Weights of a small masked image model.
Model: 32-pixel images, norm layernorm.
Training: soap at rate 0.0031, 19800 steps, batches of 384.
Data: 50862 training examples, 149.5 epochs.
Rows from block 5, named by matrix and row number. Rows with one number belong to one neuron. Each number is 128 + 24 x the weight over its row's rms, rounded and kept within 0 to 255. All counts start at 0. Numbers have three digits each. After the name is the row's rms in percent of the matrix's.
# gate: MLP gate (model.blocks.5.mlp.gate.weight, 512x128), inputs 0-63
# fc1: MLP up (model.blocks.5.mlp.fc1.weight, 512x128), inputs 0-63
# fc2: MLP down (model.blocks.5.mlp.fc2.weight, 128x512, transposed), outputs 0-63
gate.194 091:119087092138112114121112149101104105127158142118132168139116094117126087146130135162143120141116121106124169151105126089103107109123100219155169119139111141120159157142172144114135107136125188
fc1.194 100:115097131163167136153121112135129134126101104133152146158121152147102159129142103092127124123121155171116132116152107153116143065117126169124128100131123155130140115157154141136135151099119090
fc2.194 100:133147115126149106085155147097111160114101148107136094135085140157153093122114112085160130104086149089129148120123149129099147094141124125100153144153129131119161092172144128183128126118126066
gate.195 100:145128113124151163153140163136122103169130132099114161124175148141148123156145154160143141163092160160146105148123114165170097087117103123116142084132109104112124140115102144156151116166102082
fc1.195 105:116139130168148089145198092144095161117116133150087099104169136183135115119109110131096153128170109094163123173135082120123091139127102124145132111091104111064149158115138114152143145085127153
fc2.195 107:121126135147130132110118108137126164128097155131133177158135159114136139120116163095139133087120125130153116103134155161069096114140127128143133163147111133128126111091185186138123140123109124
gate.196 095:132088128123142127171146141141109103088151109143105109152151166096115093150107117104132185116112153115109116088124155112124138123143101122113116131087137142147140105112115055164147132076079127
fc1.196 094:157103121165112152136159143129130107129115082127117160102124176162110064130170173132155111133182145107113127146152164112108180142103103141114153124106126138152124141110139087118168116136135109
fc2.196 094:170120101125139144117114112123087125100118125090115135124156126139118117079099170108099111139089143120159119124129111132106137171173175135150101090147099143154105101124108125109134157142147118
gate.197 102:149087100125149124137134135105110170107124154134095139096160162127119130138097134135145126126119132116168108123127090131154085125152139101135162141091149086172198121139167135123126157145110109
fc1.197 098:141124092119147146085160137118130108133127134100149124088125130132148146122145100166109156106146103174136147135132140126202143081098159164117117129108121105127122188082073129114132177104111123
fc2.197 088:136163150132149083141139138196111138101116115144137133142120158123101135111164155149115123106158145112127100148162161150123144142126122155101118134153171165113088098117064115164142132128136093
gate.198 110:086155106102154138071097144138097145146069138162114148116114137133132158090105165139103116190111114147113120142130158116184143120111113122077126129118142137095086108100125136138119123144127134
fc1.198 103:103102145131110161131184153085149171121131124099134111129116116117123140135180065163123112158141125149100127109102115072127141157133143118155136136135125115132093146086122114129157103136148166
fc2.198 116:110130095109143094176106151116131144120155164114112118124151115119127150161149130132131104157098119134129161125109120159156184098163111082096127084166130103124143178152124120117099138134143133
gate.199 106:132109116125109122154140137142110148123104147125128135142113084119135140113133107125135127163124135126094151155110140091116158080138154075138185122123116098163151152083140106128116156127035141
fc1.199 109:117144166159136117163100085135111125079102137151124076122166104123113147097131156109130135134104117138113135130089125177153154167140078139136153153120119148083161151134121100087116125098133152
fc2.199 099:115062100105154149118113112095148113105145132106149114151129091154144117150099146109136150116134106102102112127091156110124131153147156091106101115145123136128102112113093127080127079169147172
gate.200 104:108124129093111097136173108106147125157142159114145153101155121148147123098144135155112135136103119128056127122098132158086166191133151154146126152131115165115177134111145137159090153087150118
fc1.200 098:062110106143176073125135137106107131181110136152156116074155157149131120110094127080165123138135148136138138149108106109105126140126104112144107112120108097140133149176130143137127109115147171
fc2.200 092:082098085136115141086127103080117108162168111165121142143143126149120154154129098100163120113108142080108103091116109133104158112098150126096151085112087167151170095142160125136113145133149116
gate.201 098:120120161135150110138110121120099121164070134124120144136106141130137109117148145140154128134088176130124109136123133170111118132125107133123121108103097119184096139073116131156148147137142196
fc1.201 100:095152138124134100138136144125129133155121124102135110120140101121159149095138176101134156112148127134059114132111179116119158135164095119097093163147134079154095107111108150120079114145087120
fc2.201 093:179113099116173151107120114146160116147172147115100149134108142148088116142141124100100127113121098060142150114126164133119093110120125095145133138143075141153117150143115110152121098147120106
gate.202 099:143093098123136118150140106125138125146159140158171154104120116164113091139132143129138096117161158138159115116170149114149197129126122100096072072106131151159125106103112122146104124109141113
fc1.202 104:129161156127145131104149132133115113108107118136131143104144122125169130144204161171117144133135128095110120151155138142132106075069122129131119093171145070138119154120128086129181126126118095
fc2.202 085:109111153158118133139126127151148091142133106152159153166123103131126129148121158098074076141147116128127086116129171150136115064113080083142083132135126135120132138132113135115064088148137154
gate.203 098:149096110159167111153144108097114127128187145101153160089120140151188153142094156154094130114105133152146129119144160133119126082170084118109128113116072113147171108131179115097131147123118157
fc1.203 093:106124103137135128098132135146099093122098139154138148103160140138149130146127114139126112154145186148116149150083068157085151125136068126108144192130143103156116105140146111141131102130160117
fc2.203 095:120145047130123129121158185108170096090178096157144101099129127113137122114132129086149155150095153148138106137134127134112162121116106123119148127132145166122101099091139133128120102144122165
gate.204 105:150114128117101139135101073131149156131164091093125140144133131152179134090168099153143182122138107110116091149127102119153102154139115163105100146110111148118093160088114124142161116116123125
fc1.204 086:109049137145115126107163125113119068125098122147092135165134156138100203119106108135164150157166164146112141085095145109134123135119094137128134159129146095148153143168113118098089113134162129
fc2.204 101:135152145069131136148091117124118145103121118115189144094111114123172120142128146098151146145158106169107158141155156122116120095124088116129185133102162083096131117110123176128137186126132114
gate.205 121:135162144157147101128121138137090142113136096137138108085153107110147101132124139117165157135126132121084106129141120093123086120132144111165133124131152083135115123164071167099138176119104137
fc1.205 091:191043109126130128102120149135140148140143139124119133166093133142165139144168138142132107167110114113144116138123113145142131158141142162138131152145118127095146092156133103160091165108137100
fc2.205 098:115146139144154139118112136141144116187178113138085097096111147090141111146146129130072119130117112107125154097126136100071108096132120148112123123092136093149122142151122147113119172110135192
gate.206 115:127158082102075115114128074126160162129131126163163151113124184112113101177138129113089134121073111133140111126156120119116166141104156125131125143119147123090185122120130101130106109119156108
fc1.206 104:127134105095131115148119191086121157153159105215084129169144132112151151106122107169098131143131125117136124117157157127149120114117090126133103118118129146104119128143143111121132157093131117
fc2.206 092:075134095139128072150133149124133144119129138116121167134070149125108119155123105106127138127079137121145109142118117111137111168111073131099110156110125098104126141119104171132131133112150139
gate.207 104:108114163100076114137139118158106140155121143144121161104120154133076173147129153165127130112130127122149120186148146124107125162144111147115127133106145095078123175148141100103149084150120157
fc1.207 107:114115139137132135105131124175119137123130130138115143182092082104117129112162137121132127128123148149118118155150111126161160156092116116086145114091131079107118150138105165131109176119146115
fc2.207 098:144178150140139122116111104144127164162160086114139138099117129119116103147124165155124112126149110132122112106098105150107087124128109138091091145100105093093125117103148112144121111101107173
gate.208 092:080133145158112128126077138122124161163181117159081157139123155105117094125154152113106161149128150189116123177106129163168120132148157118169148114158132096152121147124117131142139164131116125
fc1.208 103:115152147122112118093094151108133117085113142149175164130107102115153114090166157142135100135127105126143157117171142115154145124060126104128121085125098132141148114121110127125088163154123130
fc2.208 114:126142156092136175163140124148106101088176114088118110094136123129164114151122161099161102104113142091109156110127109064137128147122115127130138099134084111077145130120090079158104127150101182
gate.209 109:137177130105095120124140164129128107069154135126151126122156168107119145130149097140110042133148153142091107143117134120160160119069122102105079110071068141106137144106134141153121138103116105
fc1.209 109:172132124056123139118206091159121125106132145143139121090102125139098134127134080083144155100120123109135121107118114131149069118098114120118131137130106131089119148150141105149127148182144169
fc2.209 107:155130135117128145136158154173130126103140151135142142128180121147173080113146094121092145169137159154147083152115083129162123130111109131121120106128143160111133170132152116138140129095126124
gate.210 096:157178129181103108137135111144142059134166093135140093159159104153128161093126147122144081107083098096101134132132145130150140138131116083142145107113143157116114128105109113115140136140171140
fc1.210 105:168113142115156143122172164122145128139152097141150127139163124138130048113104124108149136108147097151137145093144168190158120113085125162144123141135136107105160122125157089153152144099107114
fc2.210 115:121147102120084093140119106157093157150132143118147136126137160095109123108089124158146120084132126119130155181150092124166154119135142117115111132162118137133148107116112158051143137145074155
gate.211 110:121122103151104128116134115110119147111127115087105163156137093125108106085137105168136119137124114146115157152128150081167114180071119135123152132134155138119125120112148086152140103114102090
fc1.211 093:094143096177135142122131141084156110144137140095175122121170112108138121141124154120157081145110186114136099106140122129076130137129113125131142155102164126075158128111163152094129140157116127
fc2.211 113:092108101111128135124168136120131113100118125123161125129122131112094146146127112142101156137163134109164120160148147118069143136105129123148070123150131177149075116125152160098162107135202127
gate.212 105:094105093137158171106164150138080144154134104125129116117130118116086124102151135124175129115181117120086146128133151115125146138100111139124141164130110102124116103119076131101168098160143116
fc1.212 103:094124148122152132128131114120119142095159156141151148148117135122166107111148164137116129146131107146131163114140122136105107132121131232146157131114123143116117130187138119091167105136162135
fc2.212 102:109139154170127156106107117152126124076159141133149113135150132122169116082161149158108102113099128147106134099087137156098104117103134165175132118150155138091099099147127179144129121117122127
gate.213 090:102122163150153167138132112151116140120095114095139154131110146148143152143158149145135136140102146090159134146136140145058186141128144134134160088164139125136085083110120150151111089126159118
fc1.213 095:122141146123157112090152137112145156159114108121106146130085152135139141108144124126137141144167155135133127126127134121154122142088153102124126167098108099123144131139118148158132117078138147
fc2.213 118:137097136126068107110119134134137124137132128116137101112143113094101121131080106096127143136097162142182101118120147113113139108122131083105108102142096132149118128136129126103113078140102142
gate.214 101:105119148125115154104114149142096101134104142124126088106110123132113120151120071133176107061138063146096141155119123127134117117108139100124139109107115137104120162138112130190127095145107100
fc1.214 104:148160087134128124100170103137134103136101087124119111133119121124120116098172113138137127128122090140123139137104103134151141138100099111121107155130194072149144131143110134080140150148161122
fc2.214 100:114127098107098138118144135177141156110081117138131140145111142066123109132116127124134082134122150129165137126153091155112097133145106136126192114124148123103137129088122140121144125158128129
gate.215 099:116064130109191166147152161176148129108114115118121117119135141112138121093130115099120105156150113116134116143188138136193107134117128109134119113148141151148169110115126188123152152165170144
fc1.215 105:099124141107109116102129108106135116158147162111159151122120155129147149139133112131130168107112121140116074161182111114108145113150138112138118146152128173117131134133137072168104148130117096
fc2.215 096:144095139159127066108133141129111112075134142131123119141168158138163079110119115134120079094111132148110118086133134085071129087143105139117129100133133159111152102167126127105132112100115140
gate.216 102:162139125137147111157143138153130109131147120131115137094106161111175104173129157100127121116096100151120107097158168140098116120082108146147136143108148150127120131129117135140088145074141136
fc1.216 100:107099132117098125107132174142108121138120124139052147130114155136110152148108110144095128140121141116099113093171140087105135116137140171136166156151135106113134122215122158122135147144102129
fc2.216 092:153112160095110089142108145117159119157162107140130181153141150165110114136093092115127101082107127140112189144158127106089118127138125121125179145113139150070118117134128104126075114105119127
gate.217 089:209160167131136124144152136129156118105132171142101086114128085142150138125143126107112168149147130154138157119087150115082125087166139141117113178156111169132136154131148118087104123103105140
fc1.217 095:101127107160153130150203123124178119118162125114154109104105101151135111129124129141134122132139183181134139092149152110135105117141110152131169103148110113100095156139119120166071129119128134
fc2.217 098:129142119196097127105147120090153121117132135142110139105106159094113114118057108160170126109178153141142122124131144107144126128092184110170132138123146140092147166124115143077149112131082103
gate.218 093:105142130115134078142180130177102128092104129085110125118132106138144111097120126149069125151094124142152135110137126133110103169127167147124098111097132146150110092115135147126092175158155145
fc1.218 094:135134151128141154151132157103129134175125105119149149119149163085112156126171120147132136105145114110118121138141119104146134193120134135130173141144122120160181143132105136113145130054153133
fc2.218 101:127145111112129092108137137092096112120126094138128157129100108160119168090148129143133147106133114133126137085155122145092105143112113124135126127135147068088106133148111120153071118115081136
gate.219 097:131163118147146118113088149104193140180160093130095103129143136104151151145118125146163133124140071119078135137185100120137120158158107167093153117138111151158106130114124133101112134119148126
fc1.219 104:101121163134142130143135115116129167121099150146168136106129154125099113164145149133096165151116116114123091137120182096135140134139092094102128154083115107162145127169134129124167145127165126
fc2.219 099:117148094118131145107141143126126108115154111129130179142107135096120148128117096142155108123137073146141131119126100144118081093148154128067172132115146126143159145167081119098104108154135161
gate.220 093:132108158147089123179127111131127114105115153101129141117098100125122130137191118074147091129092133081180096120142099129115134138164147144140079130133105171146137131162137156118100120118120124
fc1.220 087:126140141090102153137112142121154114122165102125126176123161116086107118133124155133118087164153154119151143106149157126143174171119086165132096155121155124126115131124119122097095129128140160
fc2.220 091:115129093114083185139139154116141133112103159158098105087155109160107134112073117148125116103096156109115143137170156108084109103168126127133130131117102099138101153090121105128136125127157113
gate.221 107:157115162149168132118142119166099099092145160159146149097132129107193157185118121174136091159145163154099139112123147106122142129128120125099150118118136167127120133124130140096138167108113119
fc1.221 102:127160127142097121145127139090160109119149158134155180151189119158165110158147117130147106110168130113128152122138125101120132138114079125112149103135096088054115167123117148148127105119150145
fc2.221 106:140119092117070078112176082141120151106139123118124131159105110088086143128132111169102095169138124134143137198119103163124136122096129181133131116119093148130104082120120167135096158126111135
gate.222 106:128169152136142112133141144121111097113142093149160117179108174102082118135093109156097120121139123109121106175148098090188135150093162117139149101130130120129160137072098108137081076143093123
fc1.222 098:147105137131098104139162167163135171125162149128129130109140100105115120111102117106111114143111143135106111134130089094135106120110144159137134123132125105160143166159097113101173178119173099
fc2.222 101:123150131148108090131148133120100131153107139088166148116127117127122115134142117128113104109176134138166105089131137121157124138156114089133143107121107125149088111136105124180110128123140116
gate.223 103:163163117137153132084132120125135101167133117096111140125126151111152143164110086121126150102144114127165121136193102089153102134148104148150122147133133154167107105116126155134124078170140095
fc1.223 094:128136112133126098104154169102128132106091152141113094120160105147120149117095166078116153130126121186111099115134128123152123137118163129075076111142146177138095140064159102150131107143131164
fc2.223 110:154106138116123120141139157113146128151151130131133122135072116100098125125121108145143135139160130096109096151140123129146134150089084126122124135147140084079119090094195101121121126157141114
gate.224 104:146076168184110135134131160115116138142110121153100130160114140097126126080128135157132139096150155116104152126165139079118128096165097140114165153125125113131149113139113125127126147114120168
fc1.224 106:074122119118139130126150092150115096122154120133101112144120144060162143130108063110145140167071123103130130087136111093132171166107100095047132149133114101108145142123148165110158113110133150
fc2.224 094:148128123138112141117086147148132154120149107126109139173144092111116110142139116107099111106113140075139099140107136130119084129093099159080141152125118098090128090113136123125145141143127125
gate.225 106:107109101106114144103123123139068161103078126154079103155138134113161112124117122102149119143126136104109157106148130113132152107170162141115171120119127099114119111166101117150202119151173121
fc1.225 104:132165154147163118148126156108075107084128112118149118129097095120115110107130183169151108149114129165133143136122086118108136103095088166131129099153078141102092106135106137124146147107167115
fc2.225 098:152092137102146117091133115131114129135203133122132116141149162134140132125137122112127157109146131141113109105056128111118125144156145124118116116122087155161127087110110114170163118119158158
gate.226 100:152080144108130140128163174144100160138164142143159129183113140138136126084129131144170127154141103113127145098142126133131130132196102122141123118123126152107125122114147137152160139171095132
fc1.226 096:146142177121150110095126171168133132127156182151107078140140126111167116133135105131119133155124101100118116096159127106089153158144090101114115139100059124110098125143125107138127117128134144
fc2.226 100:146107131128112158114132128158150135148092150136173135147149113181143131111149117116122069152122177123156116130172089137144144107136125154135117102128135168111127105160144042117128137125177141
gate.227 104:144146116110178133094146127144105109149181121123139124113114101084132122124139117071109117120120109177076129132124118117129183104130154140118146120131152109100105140132119160120132116090134090
fc1.227 100:114064154113108159153119142139118119107113108147123120121093125128162116152140143162114169157102126193151132107143164155098097068121152107131120151066131142117164169078120118129127147144107109
fc2.227 092:107129125091179105119136164142158133127105088158120127143130148147111174161133107111122132153155140143078136111153099126126108119121099142134152160128144143153095153131142119158139146152137119
gate.228 107:133129128124112157113110157087133098129109110122100126128111105157117138120083135138122103091119146155179104115159155149159157090118137139148141097127145128147137139087108142133132095156103113
fc1.228 093:099095117142084080127087137103146090150184121081172119133123177131137129118173114150150127103083145168143127164117136153157145151133138118113143172153131131077115121132138174118133128137142138
fc2.228 099:174136078111131084116075164117153091143165142108140118114091140163148115123124134143153143139119145116173130107108136107130139089157127107104110109102160109148121178146157115151110141165127148
gate.229 102:099100119163105110128181130126090146103109133112134105110144100097112117135122101163098082171168112152102147145141157116137121107149160141139150097164082122144179124116096140149137114151104187
fc1.229 108:091112099135151117187145160111076137149156115105167113091138124149142115088132076134114108099166146129141115125084130131166165153132083109132132149113117133108144084117132124125095166157149135
fc2.229 110:078127177095148122149149127123144143141147120143134121121125098125129123064111151130115134135106118179147114105111096175140102108142115111152131103140153109102153175107104155099120161125122142
gate.230 093:113157152163111155116131165099107131178148146126114133151121137113132134149118148113151125111112201121061151122179096177082138134135156108138125120108096149086101141099094148120079140106142127
fc1.230 095:106129103132125118114137103119140149134135127089144161151124120113129121139135153093129106182086104107115127136124107160082139140110165091122089110094130154097122106109085144138101159142138147
fc2.230 094:139116133127110143106166173147104076109124100124105129088086124117141148128125118116111122143115098121115121133124159107137103137103172104127132137126126133165126102142072120158093150137136153
gate.231 096:073115135133139153172122089101111088138159163110174117114144090092122128147116137131183105153135093109140113120163110137141136166106106145087108152145133104115087151084123110141135126103120083
fc1.231 101:147118145129093168126162155087140140128116116150131107118102110121146091152141122103161154111103125126108159120165142136100069186154148180161115135133138132095114131136087147132127124131089097
fc2.231 095:127129153101134164132108142131131128123125123142114087186113123158149094140123101142151147139170147154145098141158121134138119091143151183137124137102151113107167130136142124138127134093112151
gate.232 094:155156117136135154118188110127146117125160134106147117077126140149154113115133084138112118131139107148112171115085096152093154123133132115112123156116116188146085122087142132123128131090141114
fc1.232 104:106090136145148107132140133137101168131168127146114100107159172109119106148160113122156097140122114116106127156109132101097176109129109142117152164086116108092160137127109136140168169156164144
fc2.232 092:083154114127139109103077125141117131103106139141162158126115097110128139068134132117184172133115108150117130127175169151107123162110140148113113160087120119142093107177145160147118113126137117
gate.233 102:130130150100126176128084113114120159094093123102118110152106151124130146100048141098169124125156113130095117138106143175084127149161109144154152140162142119097106110132130128118109137133112137
fc1.233 108:097100120127111169092162145111164127087146143110118163146150142143135161144102070101155133145105111138133124105150116116133146139163119146140121141105146143094126094155140141146134162077183098
fc2.233 104:131147116141083122104105148117091112114117107110097095128185137139176121119159161105167133109129103122129102117105126102169112140093180116151115137107161127171145156081144143116115158130117140
gate.234 108:092139109131151107131123110103101102134110148079148103105156127145152143161153061113134147131118114130161108168191164111135094113159093103153129103134129179124155124122135147121150151117140148
fc1.234 103:131114114133140154143140141153113097155142126159140080120093161177137109101098162159161114130081147125076106144131137099111173131130162102161121156122092102132123147143080159130131133105100124
fc2.234 101:147161083125183125152130106121143111199129113129111118141119096090153111128116113151116126106158151109104119176129125134178156143111107156123144149152125164151100107106100142165108117111131110
gate.235 104:131128111111119112102133147114097126135125105117119135094105063145089104117128121150192146106119142115188137123158111134146130113153120130101115150143125136153128179171105155111141113071112143
fc1.235 104:111121089064115093120130138106180166177122147143140123134128110102111120193138147093121150154122162112172126148149155126127134086111158157134150118094146152112144132095126106122116152144120113
fc2.235 099:124170086138156138139125135126131138128143147092121111115073138106108172158161097109106138109126129090148108116178145123088146112186132160116110129079155075150111109130149115143127139112129121
gate.236 097:136152164136092123111106109158079123123117109098143113123118144171152149100133104106138111107132137123125103113096147093172089104135111104123115095106133155099130140146155166130112117142127108
fc1.236 090:151122156116102159103096148135131115153162155080142116130098150157123121122105147085129104158159038113136123130114174155142103155110116090124150107112114115104167141076107143124150166083109135
fc2.236 089:113133106108149117076162122107134163163135111102104092121107143130127124138129174075128156134141117129156127172108124090116152113123128107122109157096103144072179145151132100119139190099138135
gate.237 090:155176132131102122101139139159132099147168135136108140133158085154115166105109131095115151086112120129122185156141127103118125136101103124119114140141116158099143159113157157123145149154132144
fc1.237 117:114106123123072094108113159148120135139133098120150188110171174130131113166117153143131086122099100140086098130129102157144157138120123165131131139148135090137109093159106117137105132180138117
fc2.237 102:155144117081117113102166139129152119096104156131120101130113117131126134131115108083135130094135135079144166106146144149128092154120145142162112107136106112117140161107121165124148175151148172
gate.238 090:096094157133073147130119133145107180134141097101159100192093157108100123144126103098162148117139105167143119141126100085100113169133083138109135132162128131100149123146131149085137131115133124
fc1.238 102:092150096086131122120110124123147124143132150129108097074133138126145157120124103105112090143125116146124158120138134116110100119089131160113115075120148115098179119116076121126121119165132122
fc2.238 087:107127091166110121121115133141143139118073137132139159133184124099123144114093165131126121170132055113141165120165133125132159168078110116161137128133142105149145140107142169175144112096157144
gate.239 089:134116034115132157100124132152117152133099157132131119119185111094153122121150147121185119172143155121161122114164145149156090130127122137125132149139108187107101131110108132093145111113151133
fc1.239 094:077127110145124094134143149131133112107104147136131138130157101119143123135140126140183130091122160138132102124155123104069117151143158126113129132145124148084145156170140129103101105205121144
fc2.239 101:108137118118122149140138103111153147090062122145094092180115168132113162111151085129101139107107112126121099108169137133127159116173132143144111131133131124128104145139132150142084101146089151
gate.240 093:116136120085132064125163161126143126116118151148162102156138112162145148128144130102100103092135141091148159105127116149115151097115149073168104100121154103164102140122115087161089102161154114
fc1.240 094:133128148139128100132133142181101136083112154117112139121162136128139198154138101086124106124158144117152127142170137141143126128112119095095144145077163129141148103115141114136106115084136152
fc2.240 092:138139154147177144135114131152105143108136131110108181159155146122156110078122134079127130152121148162101180147140145077124134095131143089124162134137132136100168110155162163089075135123146134
gate.241 098:118124114087159119123142131151095137142119090156116134097129127143119104136101180104109114148139159129120065152141169081099096123066077146139105103154084111136112122150131112150095174123120120
fc1.241 095:107117156137127106133159168166134172117168123111110126146110141134165142142165106127144120167156145121088088165122158149114152102123165139131072137125158099172069128126128126121120086135186114
fc2.241 103:133127120102096133121123082152132107118144093090182137080124141150076166116114143174119102134135151095141135111107126102123092129151117092147135132135150106126122148116115187152124142142172137
gate.242 098:127111153162129109122139094090140132099130143162140150107095121134148120178102144175111148129117098117180111124124117099128143102173146131174129152126116128128105140130145134100183164102130134
fc1.242 108:134117158090130145130154135129153140175112137116111124125142120133113146105122164133132141136109126201120089114157136129131167182158110100126113110149165100075122100064110138123116111166114140
fc2.242 112:146125135108111116140137115157110140133147083102133092130159110141146129129119116128091126111153114127115108187145164115089102123162137155142178188140152145104108119138089092137096142139149136
gate.243 089:128139112140121159115138085149126110120167144148131116143110113141130144105156123137093125151110121130121115075118099136158127123099137165149154181113108133148113089137104119124083110108139117
fc1.243 098:135124126166111133157111086122109139123135188115124136106129143162104134128116130110145155142124139142124118153129149132104130126116097165171097144144104169113116128107171126096108143159123180
fc2.243 095:115160123132124135148145101147138122143153080118155167156136133110129148115122075132142100136130112078124155162104112132078119163120113120096137138126129136108130168114121156150108126179134103
gate.244 103:163098101143113168128142141143141106149131115104094158103160161162108077131145099145110147154130099088139163137119130106113129098150110162088149158139172100137117152127151112107103127137083151
fc1.244 104:141125113076147116133128089129121099137135151126152159120144109128125060145123112103114146090134156172145088116110149115115165114119112140178094129103108106132157161113138112105146102152071134
fc2.244 110:125091111082101130120174143120108137112130133129096145145104149124160102181145113082126140101173138092111126147104131125110111129128119125152147163110140105084095137108167103162131160186143147
gate.245 111:118115117084135153076131100141114157163156111153136129133094156126109138172141085117098118096120136125089169106124127115108140115107157142098103110140115186107118131077151098100134135132146104
fc1.245 100:091177160132122079068105143140096114176089114134091109139066122183177108121102100108126112134109082099159106174113153114097129110128118132109137100167126134146110110142123157126121142116091131
fc2.245 103:133108123091138143130102103118130144106144112144115081181119143156105140155132152162166132139139093123090102138114065157109131133091105122103172165124132132150142159105125127158144150145173112
gate.246 100:147118108135104095144130124148110133133154139072115155149145130169182118142126115089090145167117136099115153134098111134176111117127123088115104157105122147138096150126140113129135125107124134
fc1.246 095:131124138141123139112094092156123126094079142112030144116146143148141125110140097098102167114129082115158141161128134110149106115114154139111110102126127153143122131133122138106141132105134195
fc2.246 092:129123127104132150089143119114100134122147168098057095133113132155121165151110151154114177134126113122105118114146153117140119143132168113146120134136112123109103125188151091157124110110103116
gate.247 096:096118106165141154124091112110060120135113103154102071114150111126163130120143127133091100118086128129088103098106149148094145124152122104154130138148129122165121101130150122170123127133094159
fc1.247 107:077176142112090105151169131167156153115123074112100109130112104134119124104190080123149144132105124135157148081152092114131126141121087135157151126108135141101121144098140121133172123124123120
fc2.247 102:152120150134143103122094151134135122164119141126148081092094129105149121142116133138152135108127128102108142119128132124141122136130150074089101108125127090139153133125107160113113108098114080
gate.248 086:167118127145103150095106128082120107143134118121130152174124092143108138147134135113101152128060115144152122140176107130141170120082161124152113119121135098110130133142148130118144161130164159
fc1.248 114:157144108125104128133125152137145078176134129156108146110131155115138125156147119178130120146115162111142099107148139148116108168093154123139116174146158113060106099170115100095126116119121067
fc2.248 089:075137073142136135137108158136138107095128107089128117151119140136121139125125155130142142108104131133085134117159119102128115123127124159142142120165121116114117111151119115121117140160169188
gate.249 107:116135092124103166151112151087123141140120119141117109133122131159141117144114150177133100073094134147081115135103128149121125111135174156107113142157188120172113163169085115135128086175135105
fc1.249 095:080100143123137108139154154116135115137122124142108122114143128149098121148169119128135118104123147108120113123094121167146099112151117101140119094114080095142126127136130090154125138106146121
fc2.249 099:153122151109146152123116141123092110151133140171126169091150166147121080130149136133113141114132160112119126078142093130122119110180172118186148119167115105130128116107113117136128148115083153
gate.250 098:148123099134138129120138141140152121109134147119112096124160096164123115139127159099134174156090156126095147120120118143136104132175090107117089094105140141152123112159105118110162131152114134
fc1.250 098:163128165149166135104163117134132094152143128178146156176152122116154141168125149159113159122138119100114093090131087121143141119160149133150139097147135120171103123151133139140142161149102142
fc2.250 113:131082107122107122153106159124077120137109118119135162074137107155128156132149089165150100120145191145136116126096138112158125171129170099086124115121104128154125120124166154113112159140111131
gate.251 104:121131184118152148122104125110110121146115144128149113118122125141177069129113155095135097138159118122142103131107117131140139138148136122119165121140102126117167168148119089111096166185134107
fc1.251 093:118111140104105122114098131155131150161165144115129127126095152106187116155134150101138143144115125134162120130155128157110151091125077087195163119150080132138120127119110089122096131163080134
fc2.251 091:130114108114122089165111145133123146127145140083158133114096108156128121127151142137110121135129137150131103157109156125156154131120138162158101139105128116103082086153115184138116126121137170
gate.252 094:129121156119140101063174171131165134159116138121113114114120120088140121154175106191127157156114129103111073134137106081119152110128143155106162128110128145149109087155119112146147143093103128
fc1.252 103:122116088127126162118135141124132093164116117153157090149138116129111123105136138142135113128113145200171160142117123128112129117108167153152148120133132111136115109131176119102117123154099165
fc2.252 109:147144146128129157152144144141123166156109131140126117131057129114127134177087151113173149154153142147137128128145086144141112136094140128114168137142141129102114110119126144171166141188147119
gate.253 110:151120150106107099133152153119156086145164131143128114171127137152120123112135158145065158140105082121123152119124115140113198186110110132148128145105112127143096111121101146082110111101087104
fc1.253 098:120141124128149087133102127141111110119121073044139131111102129145150092143127093118120141115125118152132167116183125181169117151112142111113109150104127081142136149104103143155153171116119116
fc2.253 098:134168133112131087128098133115148131149168153182119117174144124137123109089122146122161122120132113155120139114150147163156137117093151118101155079148128148084110141110131132122089129135150110
gate.254 106:077091127124118123120136127150098136122163106136121164144156160110106073090091117151154089154156134156120108149099088121144120116135146091135131123086194116164119171121140112123168126146143057
fc1.254 092:080125112110153111119134153130119143113131138065118149098076141127125088126126145142128086120128125134097125187179134117131130135169095129123135132124153168150162128078157127151100125079154106
fc2.254 098:130097139111122105154127110110133138082131152118115122136135133127140113143160140136150124162163163154127127123181111129134167168146130155095143142152146184113126172111138122134125098132111136
gate.255 091:145131109117123101112150130144146115136131106090127124082119115113108131100135125163128124150171192155107129128127076144141143119128078112139121133120125118164137108101079110181142152125107148
fc1.255 100:183129137127162118105114132150153124141155134131140108130141131114141090076088119108107131118100098154126149160156166130136146141133119130136139163122132130152154119138108166139115157132132146
fc2.255 105:161133155146112094125134120157139123123126077148127112132126151117141089112114069105164120120113096114140164150077141114160159149147110094141157166158112120106114112120113086112117105107097136
gate.256 113:133125100133138144161148154126108127121114146123189092125141141179132140142131132092126059141143144101149113118080135118166119174106164115156139097143137148123108141103136114097165120150131118
fc1.256 103:151127140141081135149081171133123121131114173122079165169115155086157176146119104126118130108143074143107130151124105145133135151175127095116134170109140111130119136096172119195130118117129122
fc2.256 093:122158120140106133134105177123093105102124169115124150135076158093122153123100107147153082114110117122173123132099141143131111138098171139086110124111091114124107150136163154090148136161150121
gate.257 098:152136149134092122121091143127111121136102091110127118108154088077089158066089115108168126117116120146126092163144134113170089157150106127133121102102150115096099099136096135115133144168143149
fc1.257 097:161182127077124122165101153160110148151160110136097147133123109111120115108109120134134123146115132163097136087143087129094136105176099122111108126121101101147123141138163114149077096114088116
fc2.257 095:179190128124137148099106130159165117121139136113084093153112137118102150142133131192105117123167110092128144138084134109168115158112139115157098154130160108109081090149152146124121102123125122
gate.258 093:142119109141163148096160114143134148098091171122126140122074077130171116113131129173132135095169161142130120157163118155140178137112109120110137139190128154129160176094116170094127112153179135
fc1.258 102:114092143102105088156135137152108102122128096137141114136111144160155134079095104116142113130143132116139171164147172165108115110113169123091163121124134116121140159151116108077110114073157138
fc2.258 102:140121160115136159161150109127148113115134163071116179126110140130128175134071136151072146137153156128136115112165142146159145131107130094193114138127149157117125113115121068133107169184108106